Weights of a small image denoising autoencoder.
Training: soap at rate 0.0036, 8000 steps, batches of 128.
Rows from block 2 of the encoder of a small image denoising autoencoder, named by matrix and row number. Each number is 128 + 32 x the weight over its row's rms, rounded and kept within 0 to 255. All counts start at 0.
After each channel's rows are labels from the 100 images, of 14976, where the channel reaches its highest value: "place" is the part of the image that holds the peak; "colour at peak" is the nearest of a few named colours to the mean colour under the peak. Only what is clearly more common there than usual is listed. The data: regions of photos with short descriptions (Visual Genome). In brackets: how many of the 100, against the usual share in percent.
# conv: pointwise conv (encoder.blocks.2.conv.weight, 160x96x1x1), inputs 0-95

conv.149 [143 163 100 135 117 172  82 132  49 180 111  85  74 119 131 127 141 141  64  99 106 121 130 168 136 110 122 120 145 103 120 113  90 144 102  97 156 112 128 132 190 117 161 128 136 201 152  98 114 181 164 135 120 132 124 101 148 146 104 108  85  94  68 209 114 135 120  54 144 145  70 138 146 143 125  88 166 130 202  68 162 151  97 124 123 109 100 155 130 160 146 173 109 118  90 123]
place: top right (30 vs 9.8)
colour at peak: white (85 vs 6.4)

conv.106 [158 169 130 133 121  96 139 136 172 140 156 102 131  90 115 142 123 146 151 106 152 126 147  70 120 132 101 124  62  95  95  93 119 133 116 133 154  98 166 122 146 159  96 178 142 146 102  78 186 116 192  75  43  96 120 128 150  74 152 163 133 146 127 131  97  70 153 129 132 138 128 159 142 169 105 136 121 121 120  22 147 153 209 100 147 136 169 187 108 145 119 181 104 151 126 110]
place: top right (61 vs 9.8)
colour at peak: white (92 vs 6.4)

conv.60 [159 170  66 121 142 168 204  97 151 104  97 145 135 131 134  96  83 128 162  80 129  80 118 143 134 186 120 106 181 201 210 132 133 193 138 107 106 146 109 125 107 117  89 114 182 103  77 109  90  70 166 181 101 155 146 114 113 107 132 158 129 119 164 137 111 138  86 139 160 145 115 126 104 122 160 124 144 168 115 131 118 103 151 180 154 135 139 163 162 182 157 183 146  97 148 156]
place: top right (40 vs 9.8)
colour at peak: black (100 vs 14.2)

conv.115 [163 158 139 161 136 102 118 130 138 126  54 167 171 175  57 132 183 103 116 104  98 117 103 114  75 117 172 135 158  99 171 148 165 122 175 111 160 112 155 113 111 141 133 111 214 104 195 198 122  71 134 130 112 114 103 127 119 120 105 111 152 196 158  84  78 142 147 104 161  86 157 126 121 147 105 140 138  85  96 143 142 102 162 133 141 147 106 117 112  44 133 155 165 141 151 134]
place: top right (48 vs 9.8)
colour at peak: black (99 vs 14.2)

conv.82 [125 141 137  82 132 135 135  93 136 125 165 147 197 106 135  88  99 151 122 130 124 146 103 150 113 154 170  62 119 137  99 159 128 100 132 147 112  97 137 150  81 161  85 207 121 114 162  78 118  79 112 109 119  76 145 142 108 107  83 129 141 151 109 119 161  90 121 125 235 150 179 183 164 130 184 148 139 130 148 175 110 125 172 102  87 128 167 146 130 145 125 106 188  65 182 133]
place: bottom left (33 vs 9.8)
colour at peak: white (35 vs 6.4)

conv.36 [121 125  96 122 116 163 136 129 122 136 130 113  59 130 115 126 138 136 117  94 102  98  81  79 117 164  76 121 165 189  94 148 127 149  89 140 213 162 114 154 105 120  79 111 117 134  95  94 116 116 200 132  58 148 126 116 134 137 134 255  98 145  94 152 126 132 157  73 134 173 122 104  98 114 135  61 116  91 138 117 188 151 125 138 100 181 120 121 149 120 137 126 123 142 150 156]
place: top right (44 vs 9.8)
colour at peak: white (85 vs 6.4)

conv.62 [120 130  58 117 143 178 168  99  84 135 129  89 102 121 113 102  67 112  78 157 153  86 140 135 101 112 140 132 142 134 143 138 128 144 106  98 160 171 128 151 157 135 144 131 156 162 104  50 141  88 128 113 106 157  98 106 161 124 227 150 131 152  79 118 156  35  90  87 137 120 157 133 146  90 120 114  94 161 108 173 119 154 180 101 134 106 122 120 137 109 212 112  64 120 143 120]
place: top left (31 vs 9.8)
colour at peak: black (48 vs 14.2)

conv.156 [153 139  95 131  84  54 124 170 193 152 106  90 108  98 108 120 139 178 135  96 132 140 169 110 133 144  70  95 119 124  91 100 127 135 115 155 152  90 117 184 102  95 107 134 168 125  80 111 133 117 191 106  85 121 150 123 218 134  80 117 115 122  95 135 102 146 108 114  89 162 137 138 146 164 120 121 152 189  58  94 102 100 185 132 169 140 132  93 121 119 117 146 141 218 147  98]
place: top right (33 vs 9.8)
colour at peak: white (80 vs 6.4)

conv.124 [131 142 115 132  99 165 157 153 141 128 161  88 124 145 127 111  73 120 161  78 109 109 105 116  93 200 131 145 135  33 148 135 109  82 146 185 137 139 175 133 192 132 183 115 186 202 148 114  67 107 123 151 125  79 166 127  78 100 119 172 136 217 127 121 162 147 123 141  90 132 127  96 159 132 140 114 140 118 143 122 128  87 151 101 166 117 162 119 176 108 125 126 132 116 136 194]
place: top right (41 vs 9.8); middle right (34 vs 11.7)
colour at peak: black (97 vs 14.2)

conv.148 [160  93  92 154 140 124 194  56  94 146 150 149  75 120 150 154  74 142 183 165 184 138 147 121 132 183 109  97 139 171 134 150 112 123 147 125 119 229 151 104 124 151 165 101 179 132 171 127 141  94 152 104 101  71 163 142 127 152 180 161 166 114 141 163  81 134 142 145 116 128 174 120 136 110 140  93 157  54 127 114 125 122 186 172 108 151 132 116  86 136 164 167 139 101 142 145]
place: top left (42 vs 9.8)
colour at peak: black (99 vs 14.2)

conv.93 [134 124 102 103 177  92 150 163 139 119 100  89 150 221 138 135 117 107 155  88 150  77 128 155 112 114 120 100 126 106 105 143 113 173 205 113 108 122 108  60 128 135 187 167  95  55  93 105 135  72 147  94  44  78 108 176 124 166 132 147 167 159  93 120 141 116  90 136 134 126 166 124 115 140 129 116 109 157  83 135 147 162 136 133 110 144 130 182 138 187 133 108 132 138 171 182]
place: bottom left (38 vs 9.8)
colour at peak: black (79 vs 14.2)