Weights of a small image denoising autoencoder: encoder norm batchnorm, 8000 steps.
Rows from block 3 of the encoder of a small image denoising autoencoder, named by matrix and row number. Each number is 200 + 40 x the weight over its row's rms, rounded and kept within 0 to 999. All counts start at 0.
After each channel's rows are labels from the 100 images, of 14976, where the channel reaches its highest value: "colour at peak" is the nearest of a few named colours to the mean colour under the peak. Only what is clearly more common there than usual is listed. The data: regions of photos with short descriptions (Visual Genome).
# conv: pointwise conv (encoder.blocks.3.conv.weight, 160x160x1x1), inputs 80-159

conv.56,230,162,230,212,250,200,165,219,182,168,257,193,178,190,228,112,213,177,238,146,207,203,219,226,173,147,208,257,218,203,191,285,234,182,207,206,117,153,237,178,173,328,162,225,212,209,180,265,262,159,231,199,164,226,172,149,153,169,248,239,233,201,242,209,155,213,159,133,171,163,289,212,177,224,182,149,205,268,287,218
colour at peak: black

conv.157,213,260,196,209,201,205,243,202,185,233,150,256,124,184,185,197,191,185,172,193,231,212,165,312,180,255,234,214,221,182,213,249,281,192,214,249,207,190,242,144,218,201,236,154,208,226,190,233,287,91,181,209,163,179,227,201,220,95,222,150,195,204,193,222,187,174,223,196,216,187,188,224,202,154,257,170,289,195,122,209
colour at peak: black

conv.37,324,192,184,213,194,212,163,143,227,152,222,162,187,159,216,201,197,168,210,222,158,184,118,212,206,218,206,202,242,197,222,186,179,225,197,74,238,177,220,218,290,182,221,229,198,149,252,169,287,181,207,217,180,203,203,170,172,217,187,219,317,228,248,186,230,145,256,190,138,226,232,214,212,211,100,197,136,235,203,225
colour at peak: red

conv.30,204,210,172,172,159,272,193,275,189,101,220,135,225,253,192,200,167,160,173,211,200,224,178,246,208,148,157,241,179,277,239,166,224,174,241,227,206,229,199,205,246,221,203,247,186,225,187,211,176,235,195,218,197,219,266,225,189,212,195,132,151,183,277,195,228,300,217,174,189,181,294,204,200,218,164,203,227,261,208,189
colour at peak: black

conv.92,232,218,180,224,250,204,251,243,256,207,175,164,209,191,113,169,164,192,158,221,205,201,197,259,247,208,246,225,237,143,239,151,230,221,240,204,199,201,272,203,212,211,219,191,207,256,224,290,235,96,190,185,260,262,210,130,162,260,144,204,122,178,219,256,200,191,225,152,171,234,223,161,146,128,322,236,184,183,174,242
colour at peak: white

conv.44,219,207,174,204,142,264,198,189,201,191,226,262,221,242,222,167,130,209,239,144,239,210,235,287,224,177,133,174,248,240,173,222,262,179,238,256,126,189,176,218,204,208,199,216,133,195,194,178,123,230,193,204,177,222,221,99,155,228,202,178,241,200,192,215,73,140,158,156,188,213,221,161,159,174,227,221,139,244,173,187
colour at peak: black

conv.88,184,186,294,232,260,116,208,148,191,98,214,189,153,220,188,138,219,223,132,209,186,178,205,156,144,177,171,264,193,222,185,227,268,221,193,241,209,164,194,177,207,190,128,170,153,202,193,197,182,172,173,221,180,179,159,153,230,162,204,176,265,201,215,199,187,122,243,179,137,213,244,209,209,225,181,156,204,198,257,211
colour at peak: red

conv.47,181,225,226,237,193,158,205,205,186,300,200,267,192,145,223,281,254,123,297,222,170,247,173,218,211,229,249,167,174,228,218,152,180,170,235,287,169,177,224,194,166,242,186,188,216,191,272,205,233,210,225,221,161,127,228,219,159,182,161,266,171,230,207,266,309,216,206,222,233,190,174,229,247,185,243,167,196,216,204,200
colour at peak: black

conv.65,183,212,222,221,267,153,217,255,210,261,171,226,147,192,156,227,234,143,141,186,198,245,146,236,163,234,304,196,192,243,200,162,165,220,256,172,255,330,185,235,172,165,182,274,195,196,180,289,285,172,206,200,142,150,285,166,181,137,220,177,283,186,216,213,306,242,213,171,190,227,190,168,225,191,268,232,208,168,237,222
colour at peak: black

conv.33,229,327,140,196,219,292,238,227,173,139,178,159,178,209,129,176,193,252,236,227,256,232,177,202,170,199,180,232,199,242,155,156,143,190,281,128,176,183,259,237,223,201,179,234,224,221,186,264,224,264,147,234,146,202,248,306,206,170,178,197,204,223,147,171,193,261,221,189,145,208,262,188,244,187,224,218,181,176,261,257
colour at peak: black

conv.35,221,194,160,286,217,224,194,208,187,291,193,242,162,211,184,166,150,170,159,198,226,167,232,152,201,147,136,215,211,176,159,251,202,200,169,216,200,245,264,171,168,232,268,157,207,256,246,203,211,139,232,273,185,218,178,119,200,211,246,120,215,199,261,176,188,177,189,247,173,236,133,186,236,238,244,172,305,258,205,175
colour at peak: yellow

conv.26,137,179,201,169,146,203,177,167,193,238,245,211,232,252,167,204,224,195,263,258,237,261,265,128,208,212,143,209,246,261,224,192,179,214,182,199,145,186,149,149,177,198,143,179,245,202,209,177,273,209,192,221,240,185,183,222,175,169,195,249,130,149,245,160,216,199,158,126,209,227,225,212,246,183,245,226,192,169,165,152
colour at peak: blue

conv.138,184,88,224,256,242,197,223,139,251,269,175,217,183,229,241,154,229,226,195,166,183,191,276,172,179,183,151,199,178,118,254,166,224,231,222,120,217,185,143,265,193,209,206,199,212,209,225,242,168,156,220,164,203,259,207,231,208,151,173,239,244,96,284,219,193,221,90,162,227,244,202,194,225,268,209,226,153,195,209,229
colour at peak: white

conv.25,131,122,158,202,110,232,195,245,186,151,212,164,231,219,198,154,223,173,186,162,155,232,168,207,212,194,243,176,217,273,184,207,197,191,236,208,180,222,156,193,160,229,110,212,272,230,185,256,227,256,174,230,172,250,175,101,237,271,212,183,151,264,268,219,261,207,190,192,227,157,257,185,158,210,182,210,209,149,312,149
colour at peak: black

conv.97,221,143,167,140,213,196,203,199,209,80,229,182,233,201,248,166,204,212,194,180,224,163,222,182,180,196,220,199,228,204,185,168,187,202,223,198,247,188,153,201,216,166,211,190,218,165,285,181,205,331,232,178,206,299,203,168,213,200,197,165,328,229,109,138,181,198,219,139,162,242,168,191,267,159,129,180,152,220,243,242
colour at peak: yellow

conv.90,206,123,207,237,281,183,233,185,235,152,192,195,180,219,215,210,204,218,169,243,174,226,215,291,195,173,175,211,235,327,219,176,200,168,131,249,219,214,221,150,199,161,282,202,162,189,199,274,139,197,168,162,152,182,229,179,244,103,187,201,192,204,268,217,166,141,165,179,227,218,128,178,240,97,217,189,248,235,203,202
colour at peak: black

conv.121,203,183,251,171,340,132,184,197,210,92,201,154,206,160,300,210,225,177,209,223,260,209,215,192,203,171,199,212,158,158,196,252,146,200,215,188,266,176,232,163,347,217,255,212,264,161,203,192,211,282,214,229,195,200,230,122,177,132,181,210,265,198,256,187,169,218,184,242,229,236,279,183,176,167,145,223,223,141,188,171
colour at peak: red

conv.159,219,242,161,196,181,218,166,245,191,224,185,160,207,181,196,180,207,208,198,197,237,145,140,179,213,260,225,251,219,182,197,236,203,233,221,172,270,183,238,198,222,168,227,144,158,243,277,187,234,284,218,158,84,117,204,190,172,170,151,153,181,139,192,201,199,259,173,172,219,196,160,216,140,198,277,219,237,298,174,193
colour at peak: black

conv.127,212,206,161,257,153,232,142,163,200,230,202,161,209,158,254,97,169,213,230,185,194,226,97,182,183,191,142,211,160,259,169,255,215,172,183,214,208,170,252,176,293,180,215,154,191,202,213,188,192,182,252,252,218,197,173,183,228,213,203,168,240,226,182,245,178,237,236,180,266,207,248,244,175,200,97,243,206,248,209,221
colour at peak: red

conv.95,224,161,243,182,178,171,200,209,170,247,130,162,168,279,171,225,163,200,196,227,162,198,145,143,223,264,266,217,208,126,219,108,141,118,152,215,225,224,235,221,267,167,245,171,212,235,156,297,216,163,171,180,186,216,270,206,202,254,185,228,247,199,167,214,221,203,174,188,194,167,193,209,192,229,332,200,190,161,121,197
colour at peak: blue; cyan

conv.51,164,223,232,169,205,246,191,168,183,125,221,194,198,207,151,171,210,237,228,181,209,210,226,124,196,176,156,235,217,207,190,170,285,189,167,245,206,199,247,165,215,203,179,198,131,194,203,248,253,175,228,138,199,269,243,183,225,205,206,183,251,216,145,220,169,147,213,198,244,218,160,221,171,217,215,213,212,217,251,153
colour at peak: black

conv.57,219,139,203,197,253,211,140,278,219,150,172,246,205,228,223,241,175,255,216,195,121,234,150,155,192,188,161,213,143,189,237,146,242,172,127,210,307,242,151,208,251,196,233,223,168,201,182,109,187,217,241,210,153,293,220,215,169,207,188,162,270,243,208,229,186,209,212,167,214,214,217,224,176,228,152,146,158,228,197,192
colour at peak: red

conv.140,195,139,162,231,198,246,170,231,137,176,205,288,141,188,125,206,203,294,171,212,151,192,263,259,224,174,211,180,214,214,186,223,220,123,138,172,143,194,118,184,206,206,134,273,196,196,172,241,216,192,218,175,189,248,166,142,236,197,216,230,169,274,278,178,269,179,191,224,173,192,166,186,247,220,160,144,161,197,263,231
colour at peak: black

conv.137,219,172,124,179,283,221,189,141,175,168,262,212,184,158,264,186,181,206,188,222,199,256,224,189,213,148,202,258,170,225,193,157,191,158,148,130,202,211,198,188,324,213,215,152,196,220,212,202,240,238,201,252,173,212,210,268,191,190,199,193,252,204,90,189,289,269,149,233,194,218,190,226,185,152,228,219,167,207,235,214
colour at peak: red

conv.42,194,151,208,173,144,296,220,158,184,174,139,308,157,192,194,228,139,209,217,210,180,186,125,325,209,168,237,142,179,213,234,235,259,140,179,208,200,198,175,224,172,198,253,331,191,168,188,261,220,201,210,213,182,194,173,192,182,146,147,236,201,265,252,202,213,182,175,161,142,209,243,174,208,262,186,216,210,178,260,178
colour at peak: black

conv.99,219,126,190,206,281,203,212,204,229,138,194,169,221,194,192,174,251,135,227,245,237,170,208,161,207,257,189,220,245,210,162,215,184,201,135,232,242,228,364,165,311,201,259,168,166,199,224,237,191,216,213,213,205,212,219,235,199,213,171,223,157,181,177,183,156,165,197,177,155,223,212,139,205,241,140,195,159,218,144,231
colour at peak: green

conv.7,231,227,168,230,263,184,225,154,168,207,238,113,199,201,171,162,173,196,173,169,213,213,233,184,211,211,258,185,260,233,208,245,256,250,209,246,208,179,218,212,225,190,190,168,145,147,244,199,257,198,221,220,211,171,227,247,226,192,256,173,160,190,176,256,250,239,223,273,227,191,208,188,202,138,220,159,212,202,129,151
colour at peak: black

conv.139,212,177,166,209,134,148,165,147,216,181,182,223,166,176,184,177,186,171,190,231,211,143,161,217,204,202,258,227,145,152,183,198,228,303,181,213,183,224,249,222,273,214,154,231,215,188,233,244,180,188,187,223,219,183,198,163,160,245,150,182,292,146,202,216,273,157,94,219,141,207,189,203,232,203,206,185,166,173,209,138
colour at peak: red

conv.63,167,279,188,229,224,196,205,285,221,199,172,157,179,215,209,152,177,222,181,206,268,191,224,164,201,217,244,222,212,269,207,192,231,238,279,122,181,111,247,202,213,197,88,199,165,190,102,296,201,214,140,185,239,236,341,219,197,175,184,125,248,218,262,163,221,182,252,163,137,185,235,195,153,163,235,229,218,190,196,191
colour at peak: black

conv.104,239,253,190,261,163,190,183,154,214,197,212,224,212,227,194,302,114,243,274,197,197,208,204,174,231,200,183,215,208,234,141,207,155,175,300,159,206,168,323,236,175,168,155,172,209,227,128,177,184,111,152,193,223,166,162,143,232,235,153,188,172,155,238,189,207,175,231,196,367,220,201,183,236,189,252,236,188,164,170,229
colour at peak: black

conv.68,121,166,222,339,185,201,174,205,213,202,200,167,178,240,234,213,282,106,229,176,225,202,213,224,239,146,163,215,208,178,165,238,120,250,181,153,156,194,128,219,221,200,153,167,189,217,146,89,229,192,217,166,211,172,181,144,228,203,176,206,116,108,228,207,149,174,219,163,329,182,214,204,220,263,206,242,221,207,206,191
colour at peak: red; orange

conv.144,217,171,203,170,266,179,197,229,213,146,260,237,212,167,160,119,181,192,172,204,124,182,147,143,204,235,168,218,333,108,188,191,173,150,203,188,184,192,214,177,180,198,254,217,188,223,208,346,130,190,227,188,191,183,179,177,177,270,159,212,271,180,241,161,154,195,141,195,162,224,224,208,140,180,239,224,174,171,172,170
colour at peak: pink