Weights of a small image denoising autoencoder.
Model: 1.07M parameters, 32-pixel images, encoder arch mobilenet_v1, encoder norm batchnorm, encoder activation relu, encoder depths [2, 2, 2, 2], encoder widths [96, 160, 288, 512], decoder norm batchnorm, decoder activation leaky_relu, decoder widths [32, 64, 64, 64].
Data: 203450 training examples, 5.0 epochs.
Rows from block 6 of the encoder, named by matrix and row number. Each number is 500 + 25 x the weight over the matrix's rms, rounded and kept within 0 to 999. All counts start at 0. Numbers have three digits each.
# conv: pointwise conv (encoder.blocks.6.conv.weight, 512x288x1x1), inputs 116-173
conv.419:511494477501539528477478495502512502498509487521508524498517516493527440525474510488449461519517474539495501523512545518521469539517494485479485534533511540517454508517518497
conv.420:527485497470498510484496492481504484497509504502509520507501512476482488471505496508511499505503509507504519536496504482514497495501492505491495489493512494517498482516509479
conv.421:502514508528499479496501492500492499499535515488506504503495496517525506493497512482489509495472498509493481484490488532499495491495518503517524518493533484504493515501512504
conv.422:492497501539497503487502497521503522489515508493518498511484505529507470488504501527509487497499485540515505493462493477506484520484511521523491501496477526477468503485501544
conv.423:492500518519515494508515483509506509498489512522497512466494500497493483464501485512509506498493481500496519512510475502492483494496489505512505525476533489506500516501513487
conv.424:528506462442531479497506497453511482495525481479488481492469527541483511491521457517527455460453513551476433486487506504491527466499460555523498489532556472476541448532510497
conv.425:505485504452487475523485485489459501439538498484559518503491508516470512525528476490467552495503551508545512491521516494514495539499465500459491527525484488512505503546538473
conv.426:489523523485477475492507473530456532509510514494505539550490501475467471500485444481531455474449493519515476488511526496492497531496524543527490517468472491476483561530534443
conv.427:492512517521494520503508454530510496497511447465484512553479504508488485477509489512484495517510505487493535501511520505487493466508477512521500504501505527463518536486488509
conv.428:509512516533517518523509522489517485496501509516506463484487506535509489494495482508487475518494492508504494446497500502511498491497506507536527514525509507482474499519497520
conv.429:525490489505496530475493487504532504528488491534535518512457505448473482480482515460480550487516510516422468523519553518530530486489497539447503545495498511472444487556501502
conv.430:476506508517480513526552523475522514476495513488483589504536489376547513492512492497545484482515482499515478492527469517518502527526499523490518499488483491537521513530556497
conv.431:526489472471478459453513525487527471509495508546502518512500507513476477487529527466485483523505472450575445475513487486451500472538505487498526505543468483481536484505469530
conv.432:477491476448519486481483519564550527510519503526491530483512513485503519509472463504518525494525491494498515480511512474501517504500481504507510501522480525507503506490506536
conv.433:474508499507501496516500469524521503522485487489525517541509496493505512500517497488513494513513499525493495511500485488521515482508510492486504482497522494494497508519500533
conv.434:469560465535487535480519503413502459504505494530496526542500519480512528519508539492462510543484491512497478530519529503462521523541461477478476478517537511499474485547498502
conv.435:505523502469460520442464549466542492499521461530498499507455499504495493501505524529511550469524540524525548520500519471489481509541464524471501498516487494510451488488468512
conv.436:466477506538537469503504494527541506479502491497513544497512496491503510473509472475533506521484484465542484469491513508506531513465537512531519481498450506493482526458496516
conv.437:501495504537537483495503477499484479459504494503487524523518472523537488459496428475506485489515553495554486502581490547507510492521499526497506521497493498487512488482498477
conv.438:492489494498466473525519503481520486553481550484491483503498488470488481515505474476457476471498498504511510518540529510453540519480522518508493515486475468522480460470596477
conv.439:498497499474508498506491499494503511510501510478502503510495478500499494521521497514486465482507512492479515510509530507491500501502483526498495485499473492494506484483465510
conv.440:498514496492547548479459505491505456501465475490509470551473552531489489499495521526498469492444505495471481475554511502580543472486514499519475473549514462479505501501462511
conv.441:534478533512480493486480473490497477500489503501512516511500506480495431510506513478468525514533493511487492487476524516466459478528503502504491527529487498495491511483501505
conv.442:486482510487488505502489524503506498499501521506520506528505516488500529462528495496508502503500519516506485520495501528502479509489507496495514475511502491502515493521511510
conv.443:513479501501513487515480487493489504503493533552490479491510506490515499489497495503502478514503480536500515521490477475494485512519462486505492504478495502503480515501500510
conv.444:524489510485487475491491498400469483441508491521481497479528523481511513516500567542500617496475483496482474547508489519478550474495495514512504507528499499517509533495513522
conv.445:499518495508503527488492503499493486491501487487513489522514504491511511511513501518501478492505486495498506523495494514509483503498485504501510474529483505494517492498497509
conv.446:501515475473496513529487486493471471480505495497524514554549512492469521484503426503471458505481534475504504515508512513453480512510529519509510505491522499468521500493501508
conv.447:524516475500482512509492438457525505489497450497433470498534516449479523533467494454452533495502494538490482541502530542472476511526519491562548500527502510503526494460535463
conv.448:511515489540464509508512489492511467485522469453465482486483458503509525481474537501499462493507501523514479491561513519519497514479557509507468515535512468518513492511531515
conv.449:487485535470489470483511510563524498517503488512494505541528489489449506470520458515528527538491532487530511536545455484569550529495560470534480518527476481508521511508486509
conv.450:489521482485472502497489521470531495485474516463458468506526463504466477485556398455500519495536481464485489479507475537609550472501529504457498454460499455512503440429523480
conv.451:516506528515514445465485481496454519469501463490510485473510503533520504502490532488474559508476507481505532424492470491455522539480488474499474466539502502468492493491519516
conv.452:484521407509513482459465537517493500503502511524475485493477500494504480497501532495515492486508515498493522553499507508501520473519453507502509505526510512554516521483516489
conv.453:489512405462509507487492535458500515495496537499491496436498443503502435507539497543503503476497478479492498527539498493518497444447511545492492503537502464522491502482507492
conv.454:519522526512500477544493528514496441532489485477480492498552558518539502495498494486498498510508503531521427469469474491441517468488506486486511519455452443484475514513477518
conv.455:480507448558487493484488541490487517497488520488516534532522544499497490492506506523494486483471479517527522506520474509478493480535472490514475524455542465495492487471468460
conv.456:513511538468518495504493502539533498491493484508487490505443491540487503529532539489492451493504487495516472536497512495458529463491487504507514497485504527458524519544471514
conv.457:490520506454524455508501484548546487528469470540484478513500510472539496541485521510508543480523459477464509498535488544488517466507509535490493515512485468530520539481479514
conv.458:491513493518461484545526473493499519477511504506492527495519441507510509503506438497485504473478509522467501465513492454493490540513471519500505531525512517548536511522519495
conv.459:515483494492492490512518551520500503503496502515510502504477506487549499494507508521500515488502494494488520500520493533507524465508502496488506473481490452511511505532519515
conv.460:490515537499458508501468541482563519506498496475517580534547422504525486485512459513567459476507529530487503471513500402523490522495595498516513488512483488491503478433499482
conv.461:492513486508513499487494477443550484516492509482510502482533495478481503537511512497528565536459491508444492538481514441587494512514532484501489498574497492499535462507487472
conv.462:532497497520479523494479450432483498492494517491495440532469529507461503448554449496491486535475466492498524514515527495470532489520579568491494460536505488495529526476490487
conv.463:484488513500479477489502476468484502505501507469508516516518469487508502498471479508509530512473492472520548472492495479505508530514498486495508508519488477542547518499505492