Weights of a small image denoising autoencoder.
Model: 1.07M parameters, 32-pixel images, encoder activation relu, decoder activation leaky_relu, decoder widths [32, 64, 64, 64].
Rows from block 2 of the encoder of a small image denoising autoencoder, named by matrix and row number. Each number is 128 + 32 x the weight over its row's rms, rounded and kept within 0 to 255. All counts start at 0. Numbers have three digits each. After the name is the row's rms in percent of the matrix's.
After each channel's rows are labels from the 100 images, of 14976, where the channel reaches its highest value: "colour at peak" is the nearest of a few named colours to the mean colour under the peak; "peak at" is the part of the image that holds the peak. Only what is clearly more common there than usual is listed. The data: regions of photos with short descriptions (Visual Genome). In brackets: how many of the 100.
# conv: pointwise conv (encoder.blocks.2.conv.weight, 160x96x1x1), inputs 0-95

conv.37 114:099127119111119144130156138127201114105100137162084116130109105101163118155102092140071075102146155120109177110139126161091121127169118133090108114150129129116176139166196111097136104145089106230101102143131140119186099152131131100159122050130109129131143179134070156102120028068148168153
colour at peak: white (93)
peak at: bottom right (25)

conv.27 070:159157146077123134090083121134048108096128128129136166133181105118167221158106130045130176140093139162160068144150103094126100095141107098143108098153156089127150084083131144139085147112151132171152114093108162159106124118169181150135103148151112218078119122110118136110108137075118102087
colour at peak: white (100)
peak at: top left (27)

conv.123 116:147121129085063120105199123137103164070094134105102121128142158162147111159102156129138124074117133137152138142088101148098144097209105150124134109101117128116128108139151103100088107141066126164070104135133154133151130133220114150145238037161114181091138140124093133113123161155126149097
colour at peak: white (97)
peak at: bottom right (38); bottom left (34)

conv.9 104:160103101125129177118076146127159175146162184158122099115159177176115112093139085156131128100181132122100077108166166128087130098128140112101133137112138078174209142092136120112095127208158161053105149104075078096073161138137144111130180132131129170129177127148135165153105145112111169075
colour at peak: black (100)
peak at: top left (27)

conv.44 097:149171115072128164090134161131093124129100103081149109110191103156126095119127120118138116127142120139106145099229142129166129177128095179105114106101124083122154174132099096190128121177204115127160184112158113090157097150131171134041204140120161152134089116146069116121101125086122108136
colour at peak: black (99)
peak at: top left (33)

conv.40 084:135126131147168104097160174185122145141075159207130154092123117132118134111177132131169082134135174061119150089169110182103097126121160114160128171137145082118139130102133085035129100146095166213105146151155142157145155130160120138099091083103080143096110130175158117170129132176129111072
colour at peak: red (66); orange (25)
peak at: top left (25)

conv.111 121:121089147164113113106165132137114171154118118135069135156089159185120100126139130171113106108127133121118158136113140178130117081150119097062132232094099155131174134109148105130102142087113176151169118121127115141166107105228119089094129125127113203170148148175081114125126138191108170062
colour at peak: white (96)
peak at: bottom left (60)

conv.50 063:121095144144117111143130109132099083133139155122167075147127128125170201236186162088157194117124188166087150115124124116105100131123136067132128099202129095151130128143125146126093151122079149085122070140102157118131146122121108119102170144166131151152063116042138080150135120107115143177
colour at peak: white (98)
peak at: top right (52)

conv.63 060:111124118111082104125160150136102152083138130145103070133141087119137182134117115132084138151131114104141143105146148113136191165149131146119112209123108172106086146079127164162110149033238155130132082133106134123136107148132140107120090053133141195135100153125107178081166089134079120086
colour at peak: white (97)
peak at: top right (50); bottom right (28)

conv.72 080:113099175173103140085140078138144093161170135121173131151166109150120143125144109115139149157130086090139123109122072139109142156104107120105164102155137152146090168112111125149141152126120111116077070109255095129126175130123143148117084128126100162088035065115096085117163135113157179190
colour at peak: white (51); cyan (38)
peak at: bottom right (34); top right (27)

conv.108 096:136109094066121097084166151121132121130087181153091123153141118096108153150181075110123103106094122113111085098191109125128131099136143136112109082071145185071163160106130096114130122146065127205101082149159156153192154132133097119099167090096059153139137169151084110112152147132112184182
colour at peak: red (79)
peak at: top left (39)

conv.154 088:097122123100152130117177171114123172115169186201115160132098179104133092123152101141147088178088147110121141178133129147167119125152152111102107104092142064110123119118127095075186115129047142069092120161173175103112158161122114151093125086127135157123103129131110062230115124109166145147
colour at peak: red (87)
peak at: bottom right (28)

conv.84 116:114138094071144094106165173142126165120092136124104151173099147065130127159115153095099138101135133148132194094163109112097104113193143129050106112104151130148156129153141101131131142109124109162197089176142161173151153152114137121132176072126143127108146129099054152131110240165126189144
colour at peak: white (94)
peak at: top left (50)

conv.152 095:104081122109095116065207176119146181173113170128147097142054134097113156091116125129150074115177084083132092132120108084147101166122107106138114077114140104195121122176144137072099105096123106181101101113103111138128149107146071108110139124142195100174138120108146121120148212162146157137
colour at peak: cyan (37); blue (28)
peak at: bottom right (55)

conv.58 105:131139159072054087123110161136153193094139080135080095176109142155136109168097106156142156152159137077155118136150117148114139134094149140211096162123143154094108134121130082116123160159181130156129119155109088159129153142079144120070120071110078198075153126107116137154093130214100153110
colour at peak: white (89)
peak at: top left (26)

conv.19 086:157168183140114103146138158104132159179178108136048177071073114062145172104104114150123108088129135131148169141063127089165130146141097131139135183123121134090119127169105098046161144136135103146158087137156129141139133094139175148151119086134120190135128148118107144149044155157150186167
colour at peak: blue (63); cyan (35)
peak at: bottom right (42)